{"model": "image classifier", "dataset": "microscope photos of single blood and bone marrow cells", "train_examples": 48542, "image_size": 32, "crop_scale_min": 0.5, "horizontal_flip": true, "targets": ["cell type"], "num_classes": 17, "arch": "convnext", "isotropic": false, "norm": "layernorm", "hidden_act": "gelu", "mlp_ratio": 4, "inner_norm": false, "patch_size": [2, 2], "depths": [3, 3, 3], "widths": [96, 192, 384], "kernel_size": 5, "mixing": "cutmix", "loss": "cross_entropy", "init": "torch_default", "residual_init": "scaled_by_depth", "optimizer": "soap", "beta2": 0.99, "learning_rate": 0.0015, "beta1": 0.95, "shampoo_beta": 0.99, "eps": 1e-08, "precondition_frequency": 25, "max_precond_dim": 512, "one_sided": true, "adamw_lr_other_params": 0.0017, "l1_shrink": 0.01, "max_steps": 18900, "batch_size": 384, "epochs": 149.5, "lr_schedule": "wsd_sqrt", "decay_fraction": 0.3, "final_lr_fraction": 0.05, "warmup_steps": 940, "weight_decay": 0.1, "adamw_weight_decay_other_params": 0.05}
Rows from block 6 of a small image classifier, named by matrix and row number. Rows with one number belong to one neuron. Each number is 128 + 32 x the weight over its row's rms, rounded and kept within 0 to 255. All counts start at 0.
After each neuron's rows are labels from the 100 images, of 14848, where the neuron reaches its highest value: "top examples" is what is common among them. Only what is clearly more common there than usual is listed. The data: microscope photos of single blood and bone marrow cells. In brackets: how many of the 100.
# fc1: MLP up (model.blocks.6.mlp.fc1.weight, 1536x384), inputs 128-255
# fc2: MLP down (model.blocks.6.mlp.fc2.weight, 384x1536, transposed), outputs 128-255

fc1.159 [122 126 152 132  93 135 128  86 106 178  93 221 121 126 123 135 163 116 218 114 147  84 130 135 144  34 153 196 140 146 111 119  69  93 131 139 132 124 118 157 121 174  95 159 115 178 145 122 127 122 141  55 142  76 190 109 120 137 132  98 128 118 114 112 142 127 133 117 128 136 117 103 126 133 124 152   0 131 129 126 125 127 105 104 152 146 184  86 146 166 152 126 102 131 119 137 137 123 140  70  79 157  96 122 144 118  94 131 132 115 126 139 125  69 182 175 108  74 137 127 116 172 162 126 130 122 167 121]
fc2.159 [122 113 136 127  88 129 118 127 124 118 100 156 133 108  58 122 174 141 144 124  83  75 138 136  76 156 173 134 142 116 123 138 124 126 141 152 132 127 101  19 119 137 176 153 123  95 124  88  63 135 164 128 163  96 128 162 188 136 246 129 129  82 125 150 129 127 136 100 100 141 121 126 128 128 144 151  96 142  93 107 143 120 128 142 114 161 146 131 130  60 185 130 125 127 156 152 131 114 125 151 192  80 125 122 136 133 120 127 175 141 110 137 124 141  94  91  93 138 100 177 199 109 145  92 123 137  56 134]
top examples: cell type: band neutrophil (32)

fc1.122 [105 154 151 128  67 149 131 135 109  85 125 132 129 120  84  84 129 121 133 140 133  56  73 130 126  78 113 131 143 142 112 129 154 129 124 157 106 155 160 122 111 121 132 147 132  94 126 157 188 130 141 138 126 126 138 130 177 125 163 103 121 201 105 149 168 123 179  72 140 142 124 121  45 119 123 131 139 131  81 150 115 133 141  98 174 145 134 129  71 170 135 138 128 127 155 110 132  93 125 179 117 125 139 133 158 173 120 100  85 108 137 160 112 130 179 132 131 127 159 109 128 143 117 133 109  96 106 115]
fc2.122 [155 125 127 121 116 131 139 125  19  59  77 116 133 147 129 157 122  75 120 138  92 173 120 135 133 143 140 117 118 172 128 208 209  88  44 127 125 103  73  92 167  98 148  57  93  97 147 114 100 127 141 129 125  54 110 132 127 111 153  96  84 127 151 141 100 131 128 112 130  96  94 157 128 140 133  50 151  94  77 161  58 119 137  99 109 129 168 136 131 138 170  68 118 104 153 123 137 178 136 171  91 133 123 114  99 120  77 157 132 125 152  84 102 122 123 171 129 122 170 127   0  74 137  36 137  74  43 136]
top examples: cell type: segmented neutrophil (47)

fc1.1 [147 132 132 137 134 117 139 158  92 126 131 125 128  92 131 140 149 118  10 128 116 122 179 105 119  18 115 141 131 138 122 153 113 119 150 102 169 106  72  74 117 154  76  88 138 107  95  54 111 114 106 127 140 126 171 145 106  84 120 148 120 160 117 148 198 105 138 106 134 127 145 147 160 146 129 125 184 121 142 110 102  55 175 143 169 132  98 113 150 222 231 114 155 107  34 116 132 128 164 126  65 118 121 126 120 230 148 127 127 174 165 203 136 153 206  60  93 120 127  99 152 117 122 120 166 127 125 101]
fc2.1 [110 114 136 128 184 130 127 170 126 116  96 112 157 128 169 153 138 181 113 131 118  94 137  94 156 129  85 143 122 129 123 164  53 158 104 172 105 121  83 174 106  95 131 129 134  99 139 133 215  78 105 158 192 144 147 128 123 120 211  75  38 129 127 139 126 154 128  97 146  82 164 152 157 116  75 147  91 193 128  78 121 129  92 143 136 165 145 129 215 145 160 189 140 121  91 149 103 164 144 136 119  99  94 174  95 129 137 126  43 174 138 128 126 128 139 134 137 136 159 122 200 126 128 121 150 152 157 132]
top examples: cell type: myelocyte (26)

fc1.205 [140 130 134 135 115 130  95 162  96 121 162 131 164  73 134  96 143  75 130 127 153 166 135 130 135 183 175 110 131 128 151 123 113 137 137 128 135 148 129 165 136 125 105  91  71 128 129 196  99 127  85  98 132  51  86  85 120 105 126 125 138 133  57 163 153 146 126 142  58 124 123 127 179  97 143 141 128  93 129 107 142  74  88 108 143 121 129 168 124  49 189 148 126 156 173 109 129 112 129 111 118 146 248 184 168 113  56 155 124 149  72  93 115 140 134  69 120 152 158 139 123 118 145 147 141 103 120  84]
fc2.205 [155 168 191 152 128 125 128 136 113 189 106 129 129 149 156  80  86 112  97 131 135 125 164 140 121 126 143 116 131  79 128 141 225 100 128 115  61 135 117 120 132  80 127 135 142 141  76 138 139 119 142 120 149 123 183  97 132  69 212 120 126 125  90 138 133 136 132 113 208 141 123 145 131 145 162 148 100  28  95  99 107 130  84  70 123 145 135 121 109 186 143 162  78  55 105 125 102  81 209 140 131 136 145 143 133 103  96  93 203 138 122  59 127 121 134 134 157  44  68 135 105 123 120 183 127  55 156  83]
top examples: cell type: lymphocyte (71)

fc1.115 [128 109  95 129 152 183 228 143 143 139 147 129 146  96 132 134 108  98 135  99 127 137 134 125 134 104 156 110 131 221 185  55 106 104 126  79 122  24  44  87 141 128 127 141 146 152  99 101 160 129 124  70 128 195 158 136 122 183 127 124 110 167 129 119 154 173 105 132 139 158 157 127 139 122 122 134 127 125  88 122 152 115 118 169 158 178 181 113 126 125 178 133 131 169 130 129 194 166  28 203 129 133 148 115  94 126 150 172 129 104 132 117 123 197  94 220 134 121 117 141 150 126 102 101 126 192 131 134]
fc2.115 [146 135 135   0 127 130 103 123 129  91 137 123 135 127 141  95 129 133 117  82 123 124 165 156 128 102 132 125  91 128 130 145 132 133  67 129  64 126 183 123 111 137 129 129 163 111  95 143 136 127 116 102 127  80 129 129 118 141 130  81 133 172 128 129 126  99  82 152 129  45 122 141 193 136 127 122 144 134 124 190 130  70 109 109 125 130 124 126 181 129 158  88 158 123 105 153 129 123 134 124  70 110 121 131 157 122 133 140 100 126 157 121 124 163  76 110 110 117 121 126 123 102 119  90 157 148 100 143]
top examples: cell type: lymphocyte (39)

fc1.584 [165 117  86 123 105 129 125 106  97 135 129 128 126 102 140 130 159 106 141  85 161 120 131 123 128 128 127 114 139 136 140 129 136 120 138 113 133 106 154 139 126 116 134 155 135  70 172  51 100  47  74 155 140 126  85 130 122 102 128 121 127 128 154 150 114 107 219 112   9 141 124 128 128 128 202 216 108 114 129 119   0 174  64 153 162  86 138  54 127 122  90 163 195 122 145 159 122 130 116 127 125 128 134 157  83 129 134 138 146 141 136 120 127 125 143 139  85 129 158 125 140 136 135 144 111  98 127 125]
fc2.584 [171 187 128 126 110 141 143  81 143 129 122  55 195 125 102 130 162  49 100 111 133 112 135 132 127 127 128 131 129 160 154 114 125 217 124 137 145 155 102 116 126 131 100 155 101 123 104  96 116 146 123 129 135  92 130 115 154 129 236 139 129 121 227 123  94 126  67 171 121 155 134 107 105 191 137 127 136 167 167 134 157 104  81 124 124  38 120 120 143 122 128 125 151 129 142 151  96 103 130 182 125 151  82 136 120 136 139 165 128 116 169 221 133 255  90 128 134  80 176 187 122 118 125  94  82 134 123  74]
top examples: cell type: platelet (55); smear: peripheral blood (55)

fc1.15 [118 127 162 132 111  80 178  92 128 133 100 146 130 132 122  83 195 166 129 156 126  80 111 153 132  99 130  74 129 126 123 122 116 106 120  75 115 135 139 126 128 124 117 134 128 131 119 128 124 127 132 117  87  93 146 129 120 161 119 115 138  70 141 130 153 144 137 111 127  81 125 154  82 181 108  70 127 127 127 104 120 202 174 125 133 123 101 182 158 160  13 117 136 127 104 130  89 123 191 124 143 146 135  87  74 159 177  91 146 118  97 187 147 183 112 102 189  83 109 169 126  96 124 169 114 120 140  58]
fc2.15 [129  86 130 138 149 101 121 194 232 154 128 131 129 116 118 139 131 159 141 133 122 117 189 128 106 113 163  84 123  50 131 126 122 120 169 110  17  44 135 130 105 103 119 125 159 109 123 128 142 207 138 107 140 127  73  68 108 113 138 127 104 128 129 145 133 122 128 160 149 125 126 207  56 140 150 122 124 122 131 140 136  95 126 200 188 120 150 152  95 176 113 109 123 135 129 130 129 167 140 126 109 103  88 114 145 134 128 129  52 138 130 143 137 117  83 126 255 153 129 121 149 187 124 144 119 132 121 128]
top examples: cell type: lymphocyte (39)

fc1.77 [136 121  80 115 105 137 182 136 126 147 139  76 151 111 153 191 139  67 164 142 119 106 180 142 157 137 166 129 101  90 142 173 136 145 141 130 146 131 213 130 132 127  91 133 154 189 135 119 118 133 132  95 169 118 209 126  66 158 115 111 129 153 103 144 106 146 125 134  70 143 117 115 239 151 124 133 133 111 134  54 180 143  90 134 121 133 164  77 125 162 204 101 109 137 100 157 166 167 127 121 126 181 194 163 123 128 116 137 117 114 136 138 104 169 128 139 108 163 123 163 119 195 122 116 108 122  72 235]
fc2.77 [132 134 106 131 127 131 158 121 106 143 118  90  85 150  98 128 127 135 129 163 165 131 202 137 129 107 134 112 119 126  76 113 154 119 121 160 128 152 142 161 110 154 104  55 120 127 126 181  81 190 158 121  72 180 123 172 101 131 137 120 140  58  59  65  75 133 160 123  50 122 212 115 162  99  65 148 132 122 127 204 124 252 163 113 118 113 128 164 173 144 122 147 161 129 127 141  85 206 111 174 137 138 132 126 119 124 153 120  95 143 183 132 132 139 211 128 132 151 101  97 195 122 124 129 130 129 122 112]
top examples: cell type: erythroblast (61)

fc1.406 [156 105 129 108 186 110 134  77  60 115  47 129 177  53 105 114 113 140 192 125 142 134 210 133 111 145 126 124 105 127 148 120 131 114 102 119 181 133 195 129 121 104 139 150 127  95 128 150 127 134  94 165 178 140 131 125 115 144 146 154 129 129 126 129  80 180 143 114 114 110 147 103 120 123 255 117  81 126 125 144 136  95 129 172 193 106 149 129 129 134 134 131 181 122 170 131  40 107 156 220 124 174 119 125 221 118 205 117 162 116 119 137 176 112 128 103 180  92 161  80 126 109 127 135 120 129 124 137]
fc2.406 [126 101 126 143 164 135  94 114 120 131 157 139 125 129 126 138 159 131 144 125 136 128 125 130   0 125  84 140 132 145 139 121 139 117 128 119 125 122 114  59 133 105 165 127 167 137 119 130 113 126 126 131 241 141 107 119 123 132 111 156  47 124 121 119 128 136  76 102 115 124 130 145 127 139  85 179 111 118 126 133 127 128 127 161 146  85 145 141 119 138 131 128 222 123 129 121 127 157 150 154 142 143 156 194  83 163 108 114 105  82 127 117 128 128 137 153 125  75 122 255 122 151 140 133 125 134 147 134]
top examples: cell type: lymphocyte (60)

fc1.377 [117  74 135 127 166 142 112 142 106 165 161 130 141 120 188  59 103 172 147 132 107 124 120  16  71 113 120  95 102 103 136  66  74 184 135 128 143 128 130 125 112 120 139 136  66 134 156  87 133 171 136 118 136 107 109 125 106 123 138 126 108 108  63  98 108 121  82 128 146 135 179 115  86  82 124  94 130 162 126 112 108 148 151 182 130 192 130 117 129 123 140 138 144 156  64 132 166 122 105 198 127 119 144  95 176 138 130 170  88 133  95 150 117 132 172 171 174 185 105 142 127  48 147 108 115 122 121 113]
fc2.377 [127 130 119 108  11  58 196 103 144 144 158 141 162  91  52 120  94 166 109  80 126  81 133 144 117 146 133 127 143 134 110 143 135 133  51 148 144 132 152 119 156 105 100 144 123  66 140 127 112 145 133 159 130 107 128 165 122  78  94 157 133 152 130 123 103 140 143 137 108 124 119 193  58 122  84 106  58 127 165 104 124  83 155  80  30 125 144 136  56 123 153 121 125 124 131 185 126 139 124  44 128 145 176 175 127 138 112 153 130 127 115 132 190 171 102 128 132 124  36 128 174  24  89 127 107 171 128 131]
top examples: cell type: band neutrophil (27)

fc1.605 [139 126 137 142 124 219 128 119 164 123 128 123  52  68 140 110 119 109 141 133 134 198 115 135 119 135 108 146 116 193 115 120 116 129 150 118 127 127 116 106 126 174 142 165 130 100 192 114 132 115 136 130 116 176  36 135 118 173 119 207  91 122 162 134 139 144 141 135 120 113 251 129 128  72 129 141 140 151  98 118 137  94 140 104 154  54 112 129 163 125 126 118 156 131 134 126 124 148 141 126 116 136 124 140 115 122 109 136 126 151 128 151 148  92 139  99 109  98 111  73 126 124 149 175 154 107 134 122]
fc2.605 [177 153  92  95 140 152 128 140 181 129 108 128 133 189 130 135 147 129 139 161 153  45 123 160 130 136 157 193 136 127 127 136  69  85 135 109  57 122 150 119 133 131 139 123 123 134 103 151 130  73 100  66 124  84 126  93  64 163 145 129 149 128 136 135 125 159 104 105 118 114  39 166 140 143 127 125  95 135 128 126 151 130 124 121 134 158 130 109 145 128 166 157 175 112 106 166 177 124 105 148 131 145 104  70 128 120 135 127 125 126 151  98 115 114 151 140 149 243 132 121 114 161 120  62 129 105  87 116]
top examples: cell type: eosinophil (83)

fc1.761 [140  36 122 199 155 167 113 138 112 124  87 134 129  66 133 140 138 148 121  65 155 129  84 122 131  69 124 122 125 125  87 116 118 174  78 156 134  97 126 130 226   9 125 135  73 132  57  59 121 133 133  84 113 155  95 129 110 149 130  73 131  84 128 126  76 111 159 126  83 128   0 110 128 183 125  75 117 149  81  97 139 136  24 136 119 120 124 136  77 129 139  81 155 125 138  26 133 111 190 150 132 119 128 119  79 142  72 120 158 146 115 164 161 128 151  87  74 127 116 131  91 140 131 144 107 133 121 112]
fc2.761 [ 91 100 130 117 129 112  95 171 143 153 160 138  88 129 177 190 151 120  53 127 127 142  48 111 127 128 124 130 135 135  96 121 169 132  99  69  94 117 171  87 116 128 155 117 113 133  69 157 134 115 158 167 115  95 127  84 129 127 105 147 163 127 120 144 135 130  77 154 127 100 110 219 140 125 209 194 126 128 111 135 161  87 128 129  60 114 140  94 144  69 122 182  76 144 126 145 165 100 130 180 159 171  58 115 135 135 134 118 147 151 129 142 103 123  92 125 118 129 148 131 109 129 113 135 106 113 127 145]
top examples: cell type: eosinophil (54)

fc1.754 [163 131 127 126 128 110 139 112 139 107 115 152 116 131 161 125 192 124 129 116  71  91 142 114  90 126 120 137 117 189 122 127  84   0  98 134  63 108  60  83 191 127 136 141 139 145 131 117 145 128 114 116 136 140 125 128 185 127 100 118 127 113 129  92 121 128 118 113 137 135 161 116 131 143 186 129 128 140 154 133 255 139 129 107 113 126 131 129 138 137 116 102 116 170 120 134 143 114 125 156 113 184 192  72 103 127 142 128  65  82  77 127 121 144 126  50 109 146 130  75 121  99 129 153 112 136 121  28]
fc2.754 [164 101 141 137 102 127 136 136 125 112 117 129 131 118 121 168 120 111 125 118 162 125 111 146 149 132 133 111 138 143 120  83 160 181  96 230 144 128 121 104 117 138 124 117 195 130 115 129 104 138 210 137 157 180 217 176 129 133 145  71  97  82 166 130 128 133  84 130 131 152 118 117 131 161  76 134  88 120 161 143 114 111 125 147 132 101 144 128 147 117  86  90 138 141 129 140 128 131 131 118 142 128 183 140 116 106 128 145 128 128 122 160 138 121  94 121  80  45 106 134 114  86 136 127 137 140 127 128]
top examples: cell type: platelet (100); smear: peripheral blood (100)

fc1.346 [ 80 100 182 129 136 169 203 205 143 104  95 126 146 132 110 110 160 213 132 164 104 136 131 125 154 136 137 145 100 158 120 140 129 143  96 106 123 176  92  87 163  91 187 138 147 115 128 240 135 131 179 136 149  96 134 170 133 138 120 133  99 129 122 128 151 111 126 151 110   0 154 175  35 133 138 138  98 123 109 131  89 181 138 117  85 113 126 117 101 150 140 132 118 176  77 135 122 173 141 149 209 171 115 121 180  67 132  64 116 133 105 133  92 124  68 105 155 126 130  53 128 129 131  95 101 118 127 103]
fc2.346 [152 131 155 146  74 141 123 125  83 115 121 150 136 190 150 139  49 157 131 126 135 100 137 114 130 136 127 149 120  70 131 138 150 130 134 178 104   0  93 111  84 126 101  59 143 121 130 147 129 129  91 123 176 175  39 140 123 144 161 135 179 182 144 182 106 131 131 145  92 131 125  64 140 166 118 123 129 143 127 126 130  83 104 199  63 129 131 127 120 128 148 165 138 124  97 134 125 205 126 130 125 118 154 141 106 172 184 135 127 104 127 134 101 117 221 150  84 141 117 127 126 116 150 152 238 107 140 115]
top examples: cell type: erythroblast (33)

fc1.469 [205 136  70 128 138 118 161 106  58 130  77 120 108 105 123 127 117 121  74 113 137 121 162 108 126  77 127 170 144 218 158 178 132  56 117 237 104 128  48 150 135  23 110 117 128  99 169 128 154 214 100 127  72 126  91 120  70 147 148 111 127 135 159 117 104 153 132 129 119 136 129 176 224 122 127 177 142 132 154 111 164  88 139 132  69 114 130 160  85 128  98 133 206 123 124 161 105 137 207 112 160 187  79 107 128 140 116 169 122 100 137 125 145 161 128 138 118 128 105   9 148  86 144 131 120 173 161 119]
fc2.469 [103  80 130 151 206 129 137 174  87 115 124  71 132 137 126 128 134 144  67 181 145 101 126 169 181 127 127 145 146 122 156 124 127 137  83 145 125  88 133 123 121 121  74 237  67 117 118 126 133 104 133 153 130  46 122 104 154 126 159 122  85 113 115 105 253 126 122 125 156 131 137 160 130  60 108 142 128  93 134 139  93 130  37 125 106 188 219 143 115  54  97 142 142 127 129  63 125 111 140 193 137 151  75 129 162 121 174 123  73 131  59 123 121  67 105 127 178 167 195 100 105 111 128 123 159 128 129  59]
top examples: cell type: myelocyte (27)

fc1.129 [152  73 111 144 112 138 122 127 127  79 118 125 135 150 179  81  84 137 197 142  75 114 180  84 141  54 150 130 147   0 157  96 136 129 111 150 120 128 121 126 130 116 105 146 126 131 130 138 124 111 128 149 102 211 120 123 130  87 150 101 108 128 125 113 114 136 133 112 174 125 114 136 112 121 104 131 133 132 152 154 133 143  78 137 128 174 140 130 115 117 106 160 138 146  58 112 157  36  75 128 139 143 139 114 128 222 129  82 127 115 149 191 134 228 114 140 105 140 119 132 130  17  96 135  54 132 148 155]
fc2.129 [114 121 137  87 131 119 109 121 128 211 109 132 102 107 157 128 117 101 139 172 114 129 125 112 137 107 100  91 129  89 104 128 129 127 134 231 107 192 128 105 142 131 144 138 194 106  90 125 136 178 131 137 145 123 189 137 113 134 124 122 149  85 128 122 128 129 155 127  65 130 102 127 126 140 130 168 121 130 149 115 129 144 132  63 111 128 122 139 126 130 117 148 129 130 128 216 134 111 191 134 120 141 129 144 128  81  76 128 127 155 136 133 138 114 111 135 146 126 108 196 126 121 131  97 127 126 132 114]
top examples: cell type: myelocyte (29)

fc1.614 [108 160 156 135 101  61 122 107 126 119 156 145 131 138 122 162 109 112 129 128 116  29 144 176 158 119 118 176 124 139 114 144 166 117  39 134 141 128 135 133  85 101 114 140 133 123  97 135 126 154 131 136 138 140  90 118 142  63 122 126 179 124 142 132 133  71 104 166  84 127 164  27 141 117 119 113 137 133 135 129 111 130 133  60 159 134   0 148 167 131 123 127 107 105 133 102 179  99  94 156 133 220 128 122 195 169 110 101 144 144 126 129 126 110  60 138 117 120 147 166  92 109 105 117 124 154 106 120]
fc2.614 [134  81 147 162  91 128 166 130  94 126 106 124  75 135 116  89 144 131 136 136 126 243 177 117 147 130 147 123 130 122 195 122 128 137 108 127 162  98 131  87 150 124 131  64 166 130 142 109 180 151 123 114 128 130 139  60 123 131  71 129 134 111 122 124  50 147 152 110 172 125 119 115 137 128 123 147 146  73 140 103 102 132 132 118 124 126 136 127 127  99  67  91 125 161 142 110 119  76 133  83 154 133 115 115 129 199  97 143 198 126 115 128 126 160  61 142 132 127  37 141 156 150 159 126 130 115 128 129]
top examples: cell type: segmented neutrophil (43)

fc1.379 [ 99 135 116 127  87 166 146  28 132 127 114 123 155  80 135 165 125 194 127 121  68  79  84 128 117 172 145 161  98 106 134 117 111 229  83 153 185 121  84 118 112 137 142 125  93 106 110 102 128 124 127 115  99 127 124 127 131  85 122 131 153 122 120 162 134 128 132 134 184 148 148  58 170 108 108 146 123 133 133 122 116 132 126 102 131 173 142 122 141 111 215 118 131 136 114 131 133 130 132 131 120 134 134 130 137 129 126 118 136 118 142 144 134 124 212 156 138 119 148 136 157 137 128  65 147 155 122 126]
fc2.379 [128 137 124 175 108  75 144 128 118  84 110 133 139  82 142 127 193 143  63 146 152 114 140 149 121 181 149 127 131 129 119 164 127 128 114 211 134 129  91 125  55 121 195 125 116 148 125  81 130 121 132 140 103 201  83 114 135 132 193 175 128 131 141 134 102 127 131 128 123 127 121 128 128  83 139 130 126 138 114 132 138  59 178 122 130  37 118 158 156 139 126 183 122 119 202  90 133 139 114 115 162 129 179 118 122 145 194 146 129 115 119  97  93 132 125 108 127  88 127 121 119 134 149 137 170  89 131 209]
top examples: cell type: myelocyte (25)

fc1.504 [ 92 122 136 121 121 119 142 151 130 100 122 125 117 128 126 125 130  73 128 148 107 120 134 140 117 126  38 144 151 142 118 120 228 117  91 111 130 119 225 140 131 161 114 134  82 111 132 132 121 199 111 130  84 128  79 111 156  87 136 111 126 143 132 112 132 133  91 107 161  70 136 128  87 137 155 133 232 216 133 140 137 119 110 160 148 110 116 118 129 158 100 145 128 118 143 122 127 129 123 129 130 112 104 132 122 130 132 108 126 181 127 120 162 117 128 133 234 118 146 123  98 113 182 149 104 160 132 137]
fc2.504 [133 203 127  97  92 182 123 150 108  94 138 119 128 148 138  86 129  86  13 130  72 174 130  51 198 120 155 134 120 104 188 125 129 122  99 145 126 151 102  45 129 138 101 120 146 139 101 137 166 109 141 102 193 180 166 127  68 101  90 172 128  85 129 143 137 129 111 118 129 127 133 116 122  46 151 112 128 121 141 141 113 122  81 139 120 127 115 100 125  99 146 159 112 106 127 130 140 128 116 109 126 134 195 138 101 130 142 135 137 133 102 135 141  64 142 161 128  27 150 159 128 119 119 127 119 185  90  83]
top examples: cell type: myelocyte (27)

fc1.233 [117 120 140 125 163 128 124  73 151  83 141 120 132 123 159 126 105 130 135 179 169 180 158 127 124 132  73 171 140 120 116 126 190 127 110  62 127 118 158 131 149 150  62  64 120  87 195 107 129 146 104 148  58 108  73 128 192 146 129 124 124 119 105  91 142 137 144 126 146 125 186 148 158  93 113  91 137  87 116 171 145  92 128 121 134 160 104 135 153 133  94 134  97 136 121 105 108 121 101 172 116 134 138  98 146 130 163 113 135 218 185  44 128  99 161 129 132 185 190 154 168 123 147  65 129 121  94 129]
fc2.233 [155 133 122 127 133  88 127 127 107 147 119 153 125 124 205 125  81 108 114 132  68 127  92  65 248 125 100 126 126 101 115 128 106 147 126 138 131  89  66 120 142 131 118  86  98  96 135 131 128 130 114 143 139 100  97 120 131 121  92 144 123 129 133 157 128 137 127 142 109 162 149 127 104 182 113 171 157 123 122 107 157 153 120 133 115 125 125 147 148 100 141 212 117 166 149 134 127 136  77 149 150 147 142 101 110 125 129 143  65 134 121 189 112  79 121 133  91 138 120 128 127 139 113 126 163 136 118 126]
top examples: cell type: eosinophil (28)

fc1.41 [143 138 121  85 129 215 175 126 130 168 128  93  60 150  53 125 132 131 139 129 131 130 130 122 111 154 118 136 138  99 139 117 129 130 215  90 129 176  99 128 128 136 127  94 121 127 175 169 104 144  90 119 207 120 131  58 176 108 136 147 121 134 107 145 142 141 139 122  64  74 132 119  98 141 111 183 110 139 125 158 154  92 170 129 103 135 131 146 127 140 119 102 117  95 159 161 117 156 218 124 131 126 137 102 152  97  91 115 125 119 168 139 151 200 147 142 116 153 128 105 120 127 113 136 123 113  31 172]
fc2.41 [154  98 151 153 130 127  67  79 127 119  45 159 156 134 161 144 122 115  54 140 158 156 156 122  45  99 143 107 120 136 143 125 155 128 130 138 151 128 182 164 136 143 101 182  93 125  83 141 129 137 137 194 140 128 189 114 127 154 149 116 107 114 128 111 119 160  95 133 131 130 149 132 135  45 133 185 129 162 126  77 119 127 109 132 145  29 128 100 106 108  93 157  82 148  19  66 165  83 138 120  81  93 125 105  99 144 136 129 126 133 117 109 162 127 203 133 131 148 140 117 128 178  80 128 110  79  67 129]
top examples: cell type: lymphocyte (38)

fc1.533 [126 110  67 124 130 156 121 117 119 131 100 119 103 107  88  83 142  72  78 126 144 119 189 101  78 157 133 127 189 195 131 123 144 115 134 127 140 100  87  73 175 117 131 123 125 153 127  77 132 116 131 145 126 138 146 170 123 114 147 155 146 118 111 169 130 146 101 105  42 141  90 118 131  56 124 137 116 119  42 147 158 133 104  86  96 150 114 120 127 155 136 121 208 129 119 110 213 148  81 153 162 110 166 147  83 155 135 130 130 150 107 149 207 130  63 120 129 123 145  81 167 113 104 211 168 121  99 140]
fc2.533 [102 128  90 127  84 117 170 231 156 163 134  73 123 144 130 165 173 107 130 119 128 113  94 133 128 103 115 151 129 112 120 122 122 108 128 126 115 132 161 122 124  94 134 111 137 135  20 130 128 110 131 123 156 115 122  96 142 130 168 122 130 128 116 130 136 112 164 128 120 100  79 114 149 124 127 168  96 143 118 147 132 126 112 147 184  91 145 130 125 204 112 173 176 116 121 196 123 102 111 213 133 181 105 133 133 113 133 121 147 167 210 111 124 147 117 130 200 162 127 130  86 129 202 147 119 186 220 120]
top examples: cell type: eosinophil (56)

fc1.25 [132 159 156 128 124  81 120 157  69 117 142 149 127 125 159 133 117 161 122 125 195 118 209  73 118  99 135 117 125 142 141 126  59  97 134 127 114 130  63 134  94 137 116 114  74 137  88  96 206  66 153 122 132 127 136  67 127 145 142 149 136  88 134 153 150 114 158 130  95 130 130  89  59 129 130 131 128  92 148 166 123 211 130 130 157 118  94  80 152 119 183 135 120 143 130 163 131 144 119 111 153 104 126 147  75 117  94  82  88 130 139 129  98  82 129  73  34 100 126 129 124  98 113 167 148 109 122  84]
fc2.25 [128 125 126  90 124 133 149 161 127 117  88 124 127 167 119  47 132 132 118 134 120  65 168 120 175 118 127 163 135 113 118 165  99 130 134 141 149 116 134 116 137 115 127 134 163 129 134 190 125 130  64 140 136 237 125 152 146 163 135 132 130 177 145 120 126 140 134  88 157  59 120 125 145 139 144 105 128 110 141 127 123  83 141  97 146 157 156 154 138 122 153 133 168  79 129 154 124 145  57 131  99 119 130 164 131 151 148  66 136 126 119  69 178 166 133 162 126 119 160 128 156  83 125 128 126 139 116 133]
top examples: cell type: lymphocyte (34)

fc1.678 [105  88  68 121 151 127 126 124  99 142 203 133 155 120 126 134 152 108 134 131 139 129  66 141 126 124 129 122 136 151 122 104 168 147 121  96  89 133 143 202 131 128 164  85 124  66 163 115 139 127 119 132 141  38 131 151 118 105  98 148 136 120 136 196 192 101 133 153 133 160 156 129 125 130 113 119 128 101 119 126 128 153 119 106 108 124 144 128 200 157 119 153 217  72 122 136  79 112 131 137 125 131 119 131 123 139 123 134 167 164 149 139 124 151 160 146 115 110 123 120 113 137 127 101   0 136 180 129]
fc2.678 [109 146 100  71 155  85 153 141 128 141 133 134 152  17 127  82 185 137 170 162 131 102 115 163 130 128 174 120 101 129 130 131 201 128 136  68  55 134 112 130 132  85 132  56  64 161  91 125 195  83 131 128 106  90 122 137  98 145 138 128 181 164 119 128 114 159 150 106 119 114   0 140 162 139 137 129  95 152 134 157 130 127 100 109 117 119 138 109 153 131 130  74 136  41  98 141 115 141 136 167 109  75 136 133 129  13 124 123 125 117 128 128 123 127 142 105 103 123 115  97 109 128 172 153  59 128  85 172]
top examples: cell type: eosinophil (60)